Rows from block 2 of a small CTC audio transcriber, named by matrix and row number. Rows with one number belong to one neuron. Each number is 200 + 30 x the weight over its row's rms, rounded and kept within 0 to 999. All counts start at 0. After the name is the row's rms in percent of the matrix's.
After each neuron's rows are labels from the 100 clips, of 14976, where the neuron reaches its highest value: "strongest on" is what is common among them. Only what is clearly more common there than usual is listed. The data: short read English sentences (LibriTTS-R). In brackets: how many of the 100.
# fc1: second MLP up (model.blocks.2.mlp.fc1.weight, 1536x256), inputs 0-255
# fc2: second MLP down (model.blocks.2.mlp.fc2.weight, 256x1536, transposed), outputs 0-255

fc1.503,095,221,257,230,176,259,200,214,197,210,201,204,187,230,270,200,179,181,208,244,232,178,262,174,178,224,192,223,188,179,224,213,124,224,159,147,212,229,197,258,217,233,254,196,167,180,197,237,157,209,272,260,215,223,162,212,285,214,220,193,192,207,222,174,109,194,239,218,222,262,187,214,203,239,212,186,182,198,142,181,201,263,211,184,154,198,196,202,242,215,202,193,214,187,186,176,241,215,174,204,204,204,180,182,214,226,221,206,221,249,192,203,194,230,201,193,183,232,211,187,212,230,207,163,170,198,154,199,205,181,200,250,217,196,172,224,220,206,187,166,159,154,246,219,198,238,268,236,234,224,244,214,216,208,213,222,175,256,235,191,231,237,208,204,236,219,230,200,218,276,236,159,198,195,184,184,181,178,231,171,221,264,265,167,210,202,194,244,244,149,170,156,238,216,211,211,209,223,218,223,235,139,160,242,209,185,245,213,164,193,233,220,183,231,131,177,172,194,214,245,174,192,163,254,202,182,161,192,195,215,158,228,191,208,190,197,223,196,152,204,229,213,220,220,204,182,206,206,170,229,209,183,184,176,159,213,184
fc2.503,102,232,176,251,222,222,227,221,191,159,163,214,165,276,183,202,164,209,224,211,178,133,197,198,208,157,203,203,247,214,224,184,187,218,174,216,211,204,208,197,147,161,200,206,214,236,211,138,200,210,196,151,186,196,222,234,179,238,150,187,243,227,172,237,168,143,249,210,191,163,227,202,206,191,232,214,170,186,191,192,213,244,156,142,223,194,245,171,146,183,225,147,267,212,225,216,168,190,197,170,204,196,257,204,231,143,215,180,159,272,223,205,185,174,140,200,235,214,169,182,195,182,191,212,159,158,206,247,186,215,220,223,153,168,225,162,174,225,186,198,221,221,202,223,188,228,211,302,218,258,190,200,233,229,143,211,239,152,177,208,200,201,216,228,152,210,135,232,193,235,253,173,149,213,191,207,217,198,198,244,195,181,202,237,205,183,218,179,168,237,222,192,219,188,222,236,200,232,233,158,179,192,189,167,188,185,208,187,238,233,247,193,199,217,215,216,242,161,185,129,199,195,221,211,231,179,203,174,184,198,269,206,205,230,190,178,198,174,217,145,216,152,218,230,218,239,190,189,178,164,186,216,194,146,149,241,222
strongest on: the word "said" (41)

fc1.677,100,220,204,206,213,162,246,238,223,193,211,189,208,232,202,218,196,178,186,218,102,161,253,184,224,181,230,171,225,176,135,228,190,186,170,210,188,151,173,208,252,209,159,249,162,264,182,232,179,168,181,150,209,172,221,204,173,222,127,170,205,237,168,220,217,176,230,212,207,211,184,246,161,184,186,202,229,185,206,192,182,216,185,228,210,249,206,189,231,181,237,233,175,230,181,147,223,205,171,221,199,236,141,211,179,186,189,194,224,213,204,191,135,175,177,231,159,270,181,197,246,215,232,221,203,176,183,268,133,174,216,167,195,250,154,179,157,209,171,187,225,218,229,214,142,222,187,203,216,203,185,221,178,151,176,235,174,178,246,163,227,229,205,202,232,240,234,206,201,188,163,149,203,199,208,171,220,217,225,232,205,227,122,192,216,147,263,187,184,181,244,233,225,226,201,164,139,217,191,263,174,176,242,190,187,230,243,194,195,193,209,222,219,226,209,191,209,201,195,197,192,230,224,171,225,213,207,136,202,185,191,263,207,236,197,222,148,178,185,263,200,164,241,220,179,232,199,184,206,249,240,183,196,197,174,183,161
fc2.677,102,236,152,222,248,176,230,220,224,195,194,231,162,133,214,192,197,176,200,159,157,178,220,171,223,203,213,183,203,194,210,281,210,170,233,162,209,207,201,212,232,237,199,208,225,193,186,184,186,228,186,160,170,163,171,228,223,173,215,155,162,219,190,228,197,272,207,201,194,178,153,217,206,140,169,212,206,235,205,198,229,181,218,196,169,225,221,193,145,268,229,194,181,176,205,176,197,235,249,203,196,193,211,231,188,223,198,196,197,238,202,253,213,268,172,241,215,173,223,180,211,156,194,193,253,123,214,169,180,184,167,247,202,258,200,157,208,228,211,230,139,245,192,203,256,171,239,202,197,226,190,172,206,140,247,155,214,264,256,157,199,184,274,196,180,207,172,150,198,196,222,212,218,189,224,135,243,161,232,200,252,222,237,201,172,234,244,178,200,220,236,201,223,154,177,166,178,195,223,161,154,165,191,191,208,159,185,195,217,204,208,181,191,245,209,163,218,212,267,255,264,186,209,219,175,209,187,184,179,201,238,213,209,182,173,203,212,139,208,200,218,193,241,215,242,198,234,239,204,202,142,197,231,214,235,211,194
strongest on: the word "said" (52)

fc1.389,094,206,234,165,212,217,220,185,231,207,252,191,191,219,219,265,200,252,209,211,271,220,200,193,236,234,227,204,219,209,186,222,246,177,262,213,196,220,202,158,213,223,193,190,176,197,197,185,208,190,232,222,171,211,219,232,193,181,182,164,140,234,212,198,173,203,206,190,177,180,155,170,184,201,170,180,227,152,227,184,191,245,179,154,205,157,180,199,182,210,180,236,210,187,137,163,194,202,172,210,191,220,185,182,166,221,225,217,221,165,186,199,197,198,211,145,173,250,174,190,252,185,199,207,186,212,273,209,216,228,208,135,229,221,201,157,148,223,195,228,244,162,197,223,143,277,209,180,239,216,210,246,226,203,248,142,164,155,183,226,200,223,196,242,204,200,218,178,237,175,210,118,231,234,161,193,185,196,174,200,227,212,221,186,218,213,154,216,203,258,219,160,207,225,166,202,211,231,223,185,187,243,216,259,235,199,217,161,237,226,190,211,298,166,150,174,208,234,205,175,218,126,162,149,139,212,193,231,248,196,207,206,210,210,259,180,220,220,193,168,217,165,200,217,162,183,198,203,132,197,144,185,175,234,154,182,177
fc2.389,097,162,247,178,179,208,213,264,210,173,203,188,160,210,214,231,287,131,219,237,127,269,228,221,222,213,203,186,189,191,241,204,196,180,183,163,145,215,225,190,260,215,245,232,156,245,195,223,201,217,189,208,145,216,174,180,143,186,191,161,231,204,76,199,149,160,210,232,175,161,263,198,226,181,182,228,186,190,156,186,205,200,151,180,225,216,188,185,230,185,136,199,263,282,157,202,190,213,195,206,215,206,245,213,270,168,172,216,204,202,189,185,195,237,197,218,175,170,212,215,186,189,216,177,205,260,244,210,217,187,246,208,149,176,239,180,125,203,200,196,213,226,217,173,224,214,225,182,167,204,192,210,200,236,172,177,193,165,190,232,190,185,192,204,231,226,188,190,222,172,174,237,206,223,210,174,238,228,220,217,218,163,186,156,202,233,229,230,195,213,178,191,231,230,219,222,214,177,212,193,256,193,163,184,219,211,190,187,190,186,186,235,225,244,197,207,149,160,119,207,229,221,212,201,250,219,180,149,164,201,178,188,179,180,218,193,198,185,214,210,155,218,250,203,220,212,180,235,198,183,184,241,212,219,175,236,192
strongest on: the word "very" (57)

fc1.618,102,224,194,179,225,162,224,242,197,185,257,174,260,222,163,203,184,257,179,251,207,192,230,260,221,173,205,225,179,216,218,271,192,194,245,260,202,183,212,166,199,199,194,252,177,194,203,218,204,200,158,223,203,243,205,245,219,209,235,150,191,245,170,227,198,184,218,223,170,194,208,249,142,208,172,173,278,156,205,216,228,181,134,153,211,172,184,222,219,186,231,223,223,223,214,198,199,180,206,181,149,245,192,171,162,216,189,232,211,246,135,222,194,213,182,177,189,236,206,207,264,220,169,180,222,212,239,143,206,179,224,143,216,213,199,192,186,185,202,185,259,146,197,204,151,285,188,213,257,215,233,183,169,207,201,186,162,216,170,221,211,182,182,223,174,170,217,172,237,188,198,203,234,233,173,220,187,201,156,228,231,240,229,176,210,208,163,223,195,242,160,250,251,205,172,165,201,213,242,257,196,264,213,204,182,198,209,195,295,222,209,214,199,164,182,208,186,213,189,171,231,197,210,219,211,217,250,196,197,206,196,213,196,189,268,267,184,190,227,196,172,161,174,208,153,168,192,214,218,173,236,228,174,146,184,221,191
fc2.618,105,199,244,179,191,243,238,185,234,195,134,221,210,258,233,219,166,192,193,283,206,214,162,157,225,224,192,199,153,175,197,191,197,130,223,198,200,208,192,205,203,180,211,217,167,197,206,154,201,195,201,187,185,200,148,165,162,184,238,170,201,269,194,193,195,154,230,193,261,164,245,212,151,196,224,214,194,237,186,231,208,202,195,182,161,211,215,237,237,193,127,165,253,192,234,235,203,205,217,201,169,196,213,241,267,142,165,258,178,173,216,187,215,200,164,227,208,159,218,197,183,180,190,182,191,182,137,216,187,195,211,211,224,197,238,192,194,151,190,178,214,195,223,103,150,252,224,191,228,218,208,164,164,216,197,178,201,151,173,207,236,216,245,228,167,198,270,192,204,200,206,263,185,237,199,188,206,207,113,213,135,201,175,220,262,260,199,181,163,223,199,180,194,242,189,175,170,171,210,226,220,222,179,224,205,189,177,209,198,145,208,227,213,174,209,207,229,209,184,212,218,159,196,230,183,191,218,156,129,196,210,221,213,204,228,241,172,176,218,203,216,218,207,189,204,184,165,273,229,163,160,234,210,178,223,242,166
strongest on: the word "very" (82)

fc1.83,099,170,186,230,258,186,193,259,226,212,196,197,233,240,142,191,232,212,210,193,195,183,233,154,195,182,226,168,153,224,202,178,170,235,228,190,238,217,229,232,229,184,258,199,219,205,202,243,214,235,268,169,193,178,202,241,181,226,202,210,247,213,209,155,210,246,264,213,175,232,209,185,159,182,205,189,202,179,209,243,228,167,182,170,208,267,190,232,227,206,220,223,230,187,189,227,284,180,208,221,200,218,225,249,224,250,196,248,237,188,186,210,206,164,237,246,216,227,181,194,191,223,218,225,197,216,208,161,211,189,135,208,141,240,220,239,197,188,211,208,204,230,172,197,146,186,173,222,210,136,168,236,201,170,233,204,184,151,188,227,189,192,188,196,277,194,260,188,211,252,226,203,162,204,223,172,196,178,203,164,229,255,260,164,220,193,199,210,261,242,242,214,159,179,189,193,190,250,211,198,277,155,179,211,235,202,239,209,182,183,226,229,197,262,167,199,243,179,210,184,188,191,154,188,202,161,160,146,206,176,211,244,212,248,175,222,142,226,193,222,187,189,262,242,243,195,215,177,187,159,198,163,188,200,208,182,184
fc2.83,096,258,223,229,217,211,207,212,243,209,188,213,190,229,181,186,138,201,183,182,170,190,158,173,177,258,225,213,220,147,160,217,228,192,218,245,224,174,195,230,170,202,184,174,173,196,237,170,182,212,164,178,157,222,302,196,148,175,181,153,208,195,195,232,175,220,222,211,207,170,207,187,272,217,202,189,195,217,182,190,179,198,218,199,169,257,173,129,194,246,224,172,184,212,240,156,255,224,157,216,202,166,245,218,175,198,179,202,171,174,176,187,172,214,183,239,225,262,227,218,233,164,175,189,201,200,165,230,195,161,196,200,261,216,170,202,171,135,190,236,180,192,221,202,234,208,210,245,199,230,168,239,220,206,184,156,189,198,219,156,205,199,219,240,171,192,188,215,201,230,142,177,219,152,185,210,195,228,162,244,138,218,159,159,239,194,150,169,228,158,227,182,187,165,222,196,184,170,215,169,183,223,163,186,198,160,243,220,246,189,162,190,221,205,261,210,198,165,154,155,254,172,188,192,118,190,259,181,205,181,231,223,191,229,224,124,232,222,201,253,244,213,169,158,213,199,184,203,228,191,177,170,182,184,232,189,204
strongest on: the word "said" (40); the word "he" (28)

fc1.100,107,225,200,253,183,202,258,249,208,168,217,226,228,182,175,225,209,220,228,173,148,190,237,218,220,169,180,206,216,198,238,229,154,177,244,168,167,186,175,191,205,288,188,228,199,224,226,252,214,198,242,228,208,172,207,209,216,198,164,168,193,200,178,214,174,209,236,193,161,159,172,225,220,172,135,220,187,253,200,220,222,203,153,199,203,194,146,169,241,226,259,211,261,187,178,178,198,204,176,196,210,190,213,227,192,246,213,234,176,226,225,251,174,225,162,181,207,244,186,223,202,133,182,254,241,269,197,178,205,221,276,175,171,159,199,241,208,248,168,200,200,226,145,185,233,218,230,239,167,270,120,206,236,203,155,253,226,222,198,199,199,260,204,235,160,198,205,156,187,224,210,216,224,167,180,185,169,179,227,217,255,208,249,177,157,188,214,194,212,240,206,190,197,218,223,202,147,229,198,170,215,190,263,236,209,165,208,172,173,242,185,200,172,235,207,215,189,199,194,201,211,254,231,160,252,199,164,190,196,178,199,242,178,196,185,238,182,215,151,237,197,211,186,226,162,227,201,161,181,239,207,178,214,252,231,224,214
fc2.100,104,236,182,267,263,228,212,209,188,186,187,190,172,224,199,202,192,196,274,183,167,187,211,230,226,167,189,252,245,140,231,229,227,180,232,207,207,225,202,211,225,159,156,207,205,188,195,217,164,180,195,156,178,198,166,229,184,200,132,247,171,176,192,199,181,165,191,267,180,214,223,209,209,205,169,241,207,186,256,192,226,173,191,191,249,204,156,170,245,197,226,192,190,190,193,215,200,217,275,178,228,191,244,191,203,165,187,183,178,189,205,210,263,192,207,246,195,209,233,160,295,199,211,221,141,173,136,196,220,189,181,231,217,157,206,197,185,185,180,226,169,175,147,203,152,201,244,224,192,211,254,175,204,191,219,230,227,209,228,235,235,250,206,213,195,135,152,222,247,211,213,185,174,225,247,169,207,167,195,223,186,203,159,202,192,188,210,131,218,247,208,202,218,225,149,235,182,176,193,192,215,155,205,243,188,202,245,231,253,226,186,197,253,218,191,189,178,207,228,196,197,233,161,151,152,246,193,196,241,151,172,197,167,269,229,174,201,219,209,195,183,190,158,237,133,179,175,195,177,194,162,198,161,214,197,213,141
strongest on: the word "said" (100)

fc1.133,099,264,214,200,199,135,210,206,202,154,228,185,275,224,206,184,203,220,214,204,185,245,240,227,230,202,272,226,172,220,226,223,230,198,171,238,187,199,207,174,178,177,233,218,172,210,257,226,241,198,203,211,222,233,179,210,189,226,177,190,187,207,224,226,218,214,227,240,219,171,177,213,217,254,168,199,270,136,192,204,258,228,228,145,207,226,195,141,191,198,194,258,213,191,204,202,170,182,222,232,147,210,226,227,204,259,179,207,206,231,144,202,171,181,183,166,176,184,167,199,239,211,230,235,185,144,184,181,249,167,266,235,186,204,164,186,183,188,191,178,239,184,196,187,162,217,249,209,267,212,131,207,234,259,163,202,230,195,160,247,238,250,212,258,187,215,166,175,201,183,192,184,262,214,169,236,192,218,173,217,227,193,211,175,209,237,168,226,194,234,172,190,243,177,197,189,173,245,189,248,202,241,208,227,221,163,177,234,222,195,188,189,278,210,208,163,223,223,150,183,215,178,215,188,135,173,196,169,206,230,204,193,236,182,273,241,216,200,197,172,212,220,202,154,207,160,186,158,198,189,218,175,145,170,190,221,213
fc2.133,098,252,235,180,158,209,213,210,229,192,201,257,172,232,183,201,207,158,223,255,203,234,135,231,257,278,172,220,212,194,230,180,196,200,193,156,193,197,204,190,205,281,187,152,207,196,201,223,165,198,185,248,117,159,201,242,197,170,178,188,204,214,153,159,236,189,196,249,216,181,192,184,139,201,191,210,184,188,167,185,190,213,136,224,206,143,216,216,203,222,157,208,193,212,203,199,222,183,231,267,201,244,225,173,229,184,185,245,227,176,152,177,220,206,203,195,221,177,243,178,238,186,165,173,202,206,253,191,202,142,194,191,187,180,217,203,153,204,158,177,199,183,216,161,206,222,235,185,188,211,230,194,268,203,226,191,178,191,204,191,192,222,190,229,210,181,187,174,200,187,220,237,186,197,165,233,188,194,182,170,227,226,243,168,187,270,191,223,193,222,165,216,147,261,214,202,226,156,249,241,225,177,229,253,209,221,206,249,200,145,136,208,159,185,164,248,214,210,152,193,192,189,226,168,176,254,206,153,232,202,221,251,206,188,241,211,147,147,216,215,164,239,199,205,220,207,194,201,200,157,187,207,219,229,136,235,138
strongest on: the word "very" (51); the word "was" (27)

fc1.199,102,240,182,243,177,198,202,215,183,184,216,225,161,158,177,258,159,155,223,223,172,148,205,212,190,139,197,156,196,201,161,212,219,214,178,208,219,208,139,234,233,217,152,212,211,218,256,191,169,165,153,185,200,193,225,197,180,215,199,237,205,216,264,171,237,200,225,198,206,194,243,224,185,221,210,246,193,190,162,158,188,176,251,179,191,179,216,191,243,115,171,192,187,184,203,170,200,188,169,233,165,211,162,184,167,192,221,287,212,244,173,173,178,201,217,250,198,230,170,178,249,218,231,270,192,191,209,170,228,163,238,194,211,229,183,229,158,176,223,168,190,257,241,170,181,230,156,172,200,196,183,166,205,205,213,204,206,206,172,219,191,270,220,220,240,226,210,199,218,194,222,236,195,248,187,156,206,254,214,196,242,197,249,114,231,229,209,155,161,185,232,229,211,219,207,216,180,231,182,196,174,152,242,206,228,248,238,218,184,251,170,200,187,196,222,193,149,198,174,225,201,218,148,201,246,188,182,261,249,192,218,250,228,178,239,182,212,195,243,231,216,207,246,197,177,207,239,206,239,230,185,181,190,140,164,241,201
fc2.199,099,216,214,199,206,185,173,236,240,153,215,174,164,180,228,222,216,163,164,193,186,208,282,157,164,203,227,191,194,230,209,205,157,201,232,194,218,189,255,233,210,139,198,221,180,212,198,178,205,151,183,199,176,227,155,165,197,174,159,111,194,210,235,245,238,189,208,228,202,221,194,216,200,147,227,182,221,247,208,181,220,254,210,189,201,249,170,232,200,223,234,215,187,271,159,195,204,210,217,191,191,132,181,174,228,203,242,175,200,258,181,205,194,211,236,205,152,195,218,166,205,175,220,231,185,177,203,214,201,234,203,196,143,230,188,206,151,162,220,190,193,207,183,223,253,156,274,200,199,212,212,181,170,198,238,213,199,143,173,261,228,211,231,183,140,193,207,191,170,181,183,207,195,154,179,194,203,174,181,194,206,230,228,143,213,210,276,202,197,182,220,133,260,253,234,197,190,176,232,226,167,190,155,234,187,163,234,211,165,149,220,197,156,212,264,185,226,229,166,179,125,163,192,195,208,172,195,179,183,163,177,188,191,180,147,218,198,162,229,234,166,174,245,204,176,167,225,200,195,223,186,218,166,217,232,271,187
strongest on: the word "said" (62)

fc1.762,095,202,182,219,194,175,241,242,160,214,235,191,125,249,195,202,232,188,242,178,186,164,227,166,245,210,216,213,247,206,180,188,196,228,186,180,214,221,184,203,233,249,177,193,237,185,200,197,205,241,166,185,228,226,145,183,174,194,228,220,167,179,201,191,215,195,210,200,204,174,172,177,184,221,202,194,216,192,150,170,213,196,206,210,193,183,181,198,218,195,179,197,214,190,247,207,217,234,225,287,211,206,144,230,218,252,216,180,173,207,206,193,221,271,233,183,241,228,180,187,200,197,183,216,140,278,191,211,246,183,183,209,119,198,191,197,185,167,187,240,175,161,190,174,216,203,251,202,176,222,199,239,261,178,193,174,160,192,167,201,190,218,199,194,217,252,217,182,193,173,193,256,202,258,180,169,179,205,154,167,241,194,186,234,224,213,211,234,185,129,220,208,238,244,222,215,191,160,247,159,263,206,184,180,129,244,161,203,175,168,224,163,218,270,177,184,175,231,205,224,176,217,211,117,204,247,203,145,200,231,179,195,190,204,226,227,137,234,111,232,214,221,219,192,185,192,175,214,148,191,217,265,181,173,187,230,168
fc2.762,094,251,227,164,180,208,188,151,201,171,211,145,223,196,219,212,192,202,265,207,203,234,155,205,163,192,156,237,229,163,187,167,231,212,224,191,186,257,227,182,196,154,249,172,214,227,187,165,195,197,191,235,263,259,208,206,199,175,170,194,190,264,200,192,221,148,192,203,188,170,265,236,147,190,175,250,224,256,244,204,211,191,199,169,167,153,233,166,124,171,184,217,177,220,188,240,221,185,159,198,198,222,182,151,186,190,199,212,205,187,183,203,203,243,166,124,218,187,232,220,181,209,209,176,194,108,190,149,245,168,196,194,234,145,255,197,175,169,184,233,206,214,175,203,205,176,230,176,206,172,181,185,187,220,196,208,191,224,207,257,164,200,195,184,180,175,158,229,199,194,212,231,231,241,219,222,224,171,209,184,189,220,230,183,198,263,264,189,202,174,204,241,271,192,168,152,218,186,156,207,185,214,217,172,186,152,239,199,186,267,177,200,248,157,210,181,253,182,202,209,231,227,199,158,198,224,198,208,161,195,142,214,180,193,290,193,170,236,231,187,177,203,224,190,178,195,221,150,232,218,177,190,194,202,178,204,247
strongest on: the word "said" (26)

fc1.529,090,219,164,183,187,197,216,194,166,215,222,200,229,224,234,192,203,156,203,201,239,213,179,228,166,238,243,192,243,206,199,202,207,271,206,289,238,216,147,143,208,233,183,224,235,208,220,240,206,175,154,257,160,195,207,221,238,207,226,204,176,274,194,170,154,212,214,203,168,205,202,200,201,250,177,214,222,202,239,212,178,197,179,172,174,202,179,194,120,167,205,201,228,215,196,175,175,159,240,123,159,244,214,208,175,208,189,198,223,192,192,212,240,211,181,228,188,204,273,227,218,179,195,220,221,204,257,196,170,175,210,111,210,180,198,239,195,225,239,242,285,203,196,176,235,199,186,194,218,240,216,189,181,186,233,197,150,243,189,227,183,188,185,225,175,157,190,191,175,223,285,222,260,236,168,253,197,162,177,162,180,191,209,149,204,209,210,198,182,199,218,189,237,252,218,191,157,197,223,269,198,215,233,237,196,189,211,157,218,215,192,201,185,189,242,174,171,247,204,185,228,174,248,249,195,201,190,228,239,205,152,198,179,228,264,218,211,216,233,232,228,151,242,186,170,175,188,172,168,249,185,172,202,170,191,195,176
fc2.529,095,228,278,216,211,257,231,199,243,175,152,200,139,212,198,216,150,170,228,285,203,252,204,218,226,191,204,210,182,180,188,184,172,179,174,150,182,225,242,167,221,243,203,219,165,214,177,169,159,246,214,202,172,178,206,177,181,175,195,204,183,160,142,136,183,173,219,194,173,178,209,188,232,193,209,173,155,210,116,192,182,191,165,212,137,216,221,222,187,176,177,210,259,200,199,183,203,215,226,271,172,199,301,216,270,191,186,176,212,192,214,229,201,219,220,219,251,189,221,198,222,216,149,176,166,195,210,180,196,171,223,178,173,177,215,197,242,196,165,172,258,173,185,183,189,216,212,178,197,232,227,202,143,197,217,182,169,166,179,259,181,219,232,181,178,182,198,255,205,187,195,216,241,165,229,142,235,196,223,141,194,185,247,168,227,254,196,210,202,226,190,214,232,231,246,142,212,192,196,172,223,254,201,184,153,203,180,215,202,191,172,182,203,157,199,194,210,181,182,167,208,167,232,156,195,164,205,181,210,202,189,166,216,183,219,182,252,206,233,248,231,205,268,219,203,181,229,272,175,224,186,202,190,163,194,206,244
strongest on: the word "very" (37)

fc1.151,093,245,212,190,208,219,169,242,172,178,275,233,203,160,167,221,150,188,206,209,197,200,202,194,223,185,234,174,260,217,121,177,214,186,207,252,203,209,170,194,225,187,155,154,221,188,255,274,224,214,187,231,198,187,121,187,158,156,189,238,244,250,177,159,217,196,168,258,218,185,170,225,193,155,172,195,237,206,182,227,196,137,213,173,258,227,215,241,169,202,197,232,196,193,166,230,210,200,199,179,208,227,232,147,192,195,232,173,165,283,213,179,173,205,147,195,215,249,206,249,179,191,150,213,227,180,255,233,180,182,244,191,166,206,205,193,167,185,186,260,242,197,194,187,188,200,224,250,177,222,181,211,186,236,192,172,191,160,220,228,227,211,168,142,226,235,190,233,206,240,186,173,223,187,196,238,243,189,217,176,190,209,229,219,247,171,183,198,183,206,197,244,226,196,181,205,205,261,176,200,209,171,221,215,222,219,234,241,271,218,231,202,231,260,155,186,157,247,189,226,260,205,198,173,163,183,192,203,229,222,162,188,268,196,214,206,209,195,182,176,152,166,179,207,195,196,253,172,176,195,194,235,163,213,169,196,199
fc2.151,098,199,228,177,183,173,216,188,173,225,244,236,212,212,195,200,216,242,203,200,211,166,228,233,197,218,237,160,125,190,113,197,203,227,180,187,234,176,233,189,215,240,245,169,185,183,234,192,195,182,239,188,210,168,231,206,182,263,194,180,221,188,196,210,232,187,239,169,204,196,166,194,177,206,223,164,205,231,176,200,165,173,191,262,208,230,210,275,189,231,128,230,213,227,170,168,188,220,193,227,159,140,172,231,194,186,183,219,164,211,190,152,204,207,205,250,221,244,211,283,193,220,188,240,179,144,228,172,188,180,228,196,176,183,188,182,133,195,164,190,190,149,221,182,221,214,163,188,276,137,277,187,201,202,194,160,163,216,206,200,204,199,169,222,218,234,147,214,221,211,180,242,186,200,150,236,196,174,237,157,226,214,211,140,249,161,191,202,202,152,152,216,188,213,151,218,211,212,170,156,214,196,194,204,183,223,231,229,164,236,201,191,191,180,202,240,244,200,207,206,228,210,231,209,275,206,213,210,262,111,230,186,207,207,192,211,205,197,200,218,177,226,171,249,225,171,208,137,221,218,196,218,236,194,220,261,195
strongest on: the word "very" (63)

fc1.549,106,220,234,238,181,232,156,207,230,181,176,234,207,177,157,205,206,244,220,219,137,217,195,239,228,144,175,200,167,201,255,212,185,230,238,164,208,214,210,233,263,266,256,172,229,190,185,232,227,171,188,275,187,253,197,186,180,220,208,228,174,253,192,199,208,170,223,202,193,192,182,179,207,204,144,189,174,217,173,237,225,190,161,239,173,185,124,193,206,148,222,163,227,172,220,139,233,148,229,233,223,206,192,152,212,221,273,195,158,190,223,184,226,165,179,155,153,207,201,190,246,191,216,206,216,226,237,160,198,225,218,196,210,219,265,227,222,231,208,220,201,156,156,200,178,235,230,234,148,179,229,170,223,169,203,223,257,167,239,231,217,262,207,243,257,171,244,209,189,238,220,246,189,230,197,180,204,199,167,199,203,197,188,229,199,259,199,276,200,191,252,206,175,200,162,222,203,202,198,179,210,197,188,182,206,246,197,180,240,207,220,175,162,158,221,204,233,201,227,169,208,205,182,199,124,183,229,175,175,204,222,247,197,212,229,194,231,170,171,221,188,210,175,203,143,178,185,186,234,200,241,226,196,182,160,254,191
fc2.549,110,249,272,220,203,186,143,197,222,262,178,167,134,200,225,220,178,214,187,260,169,238,153,207,215,209,184,206,149,267,185,198,191,182,223,205,175,248,196,160,206,235,201,218,258,210,213,236,260,180,226,216,203,192,246,167,175,265,203,148,177,181,189,211,193,246,202,173,182,164,193,201,145,151,201,165,229,151,219,174,173,150,211,211,147,156,218,125,190,205,202,199,191,211,174,214,208,191,236,253,253,248,165,221,206,213,190,195,216,181,241,240,202,147,217,223,209,181,214,217,180,211,233,201,174,272,171,205,164,181,213,205,163,204,207,198,154,165,167,153,206,213,211,157,182,162,186,225,175,187,208,231,231,168,229,181,189,202,177,138,199,177,280,250,138,195,176,250,194,204,192,183,169,227,146,179,192,197,216,211,236,199,233,191,205,217,179,219,186,218,201,184,202,167,207,160,238,198,205,242,204,170,227,201,245,220,181,165,165,188,194,148,179,137,268,209,199,215,216,224,228,160,164,190,191,209,201,192,215,181,223,143,161,178,195,156,163,189,163,203,193,207,196,262,206,207,206,216,233,149,227,194,178,214,228,172,212
strongest on: the word "just" (43); the word "she" (29)

fc1.748,104,194,222,157,169,208,189,193,179,224,161,251,228,166,181,239,228,159,222,206,172,155,180,243,224,204,223,178,204,158,171,182,228,229,208,241,179,184,240,186,188,219,174,190,210,213,257,223,182,227,199,217,221,180,191,188,206,157,198,219,174,206,221,179,246,219,257,228,189,193,169,278,146,173,227,217,226,189,161,244,181,192,198,203,228,167,186,213,170,243,210,195,230,182,155,250,197,203,221,184,223,187,245,182,210,234,222,171,212,238,166,188,183,182,170,198,217,172,155,222,158,221,208,190,209,215,177,200,186,185,243,236,155,240,210,228,265,240,173,248,203,184,228,175,166,226,176,249,119,206,196,226,196,196,155,247,135,189,190,168,255,200,181,235,216,205,195,204,118,186,186,178,169,147,167,216,216,180,193,160,196,207,191,169,226,230,172,188,179,241,272,221,196,188,259,217,245,227,173,236,181,141,256,175,178,206,188,162,211,238,196,176,245,262,130,202,201,210,164,222,238,245,167,186,194,169,212,198,171,245,216,217,251,256,186,164,198,181,223,200,179,188,223,284,161,185,193,212,205,196,209,216,221,204,167,204,157
fc2.748,106,194,151,193,196,162,193,184,167,244,249,210,187,220,154,219,185,198,198,253,192,208,158,162,191,249,239,159,212,200,152,224,196,251,212,199,197,207,222,181,235,209,191,170,251,169,163,239,165,142,185,214,177,173,237,189,251,199,193,244,186,177,246,216,240,191,220,231,160,230,186,152,177,144,190,230,230,244,235,155,171,187,226,221,139,221,211,258,214,185,180,209,170,189,232,210,231,191,172,236,195,156,217,175,217,152,229,167,184,176,245,148,202,231,221,267,222,200,155,198,184,175,216,208,210,178,213,184,158,239,199,226,217,269,189,222,216,194,191,235,251,203,165,237,209,220,174,161,247,183,190,170,239,204,203,135,194,197,247,207,205,189,202,252,202,189,182,186,207,180,140,131,219,161,204,208,144,185,175,172,199,243,283,212,231,223,181,229,176,166,179,199,207,157,205,185,204,195,208,181,247,232,164,167,179,204,184,207,179,225,196,152,230,187,213,178,153,173,236,269,206,219,156,194,241,185,215,220,203,161,242,174,213,200,223,158,132,192,200,197,188,199,238,181,187,178,208,137,215,154,224,212,237,192,220,238,168
strongest on: the word "very" (58)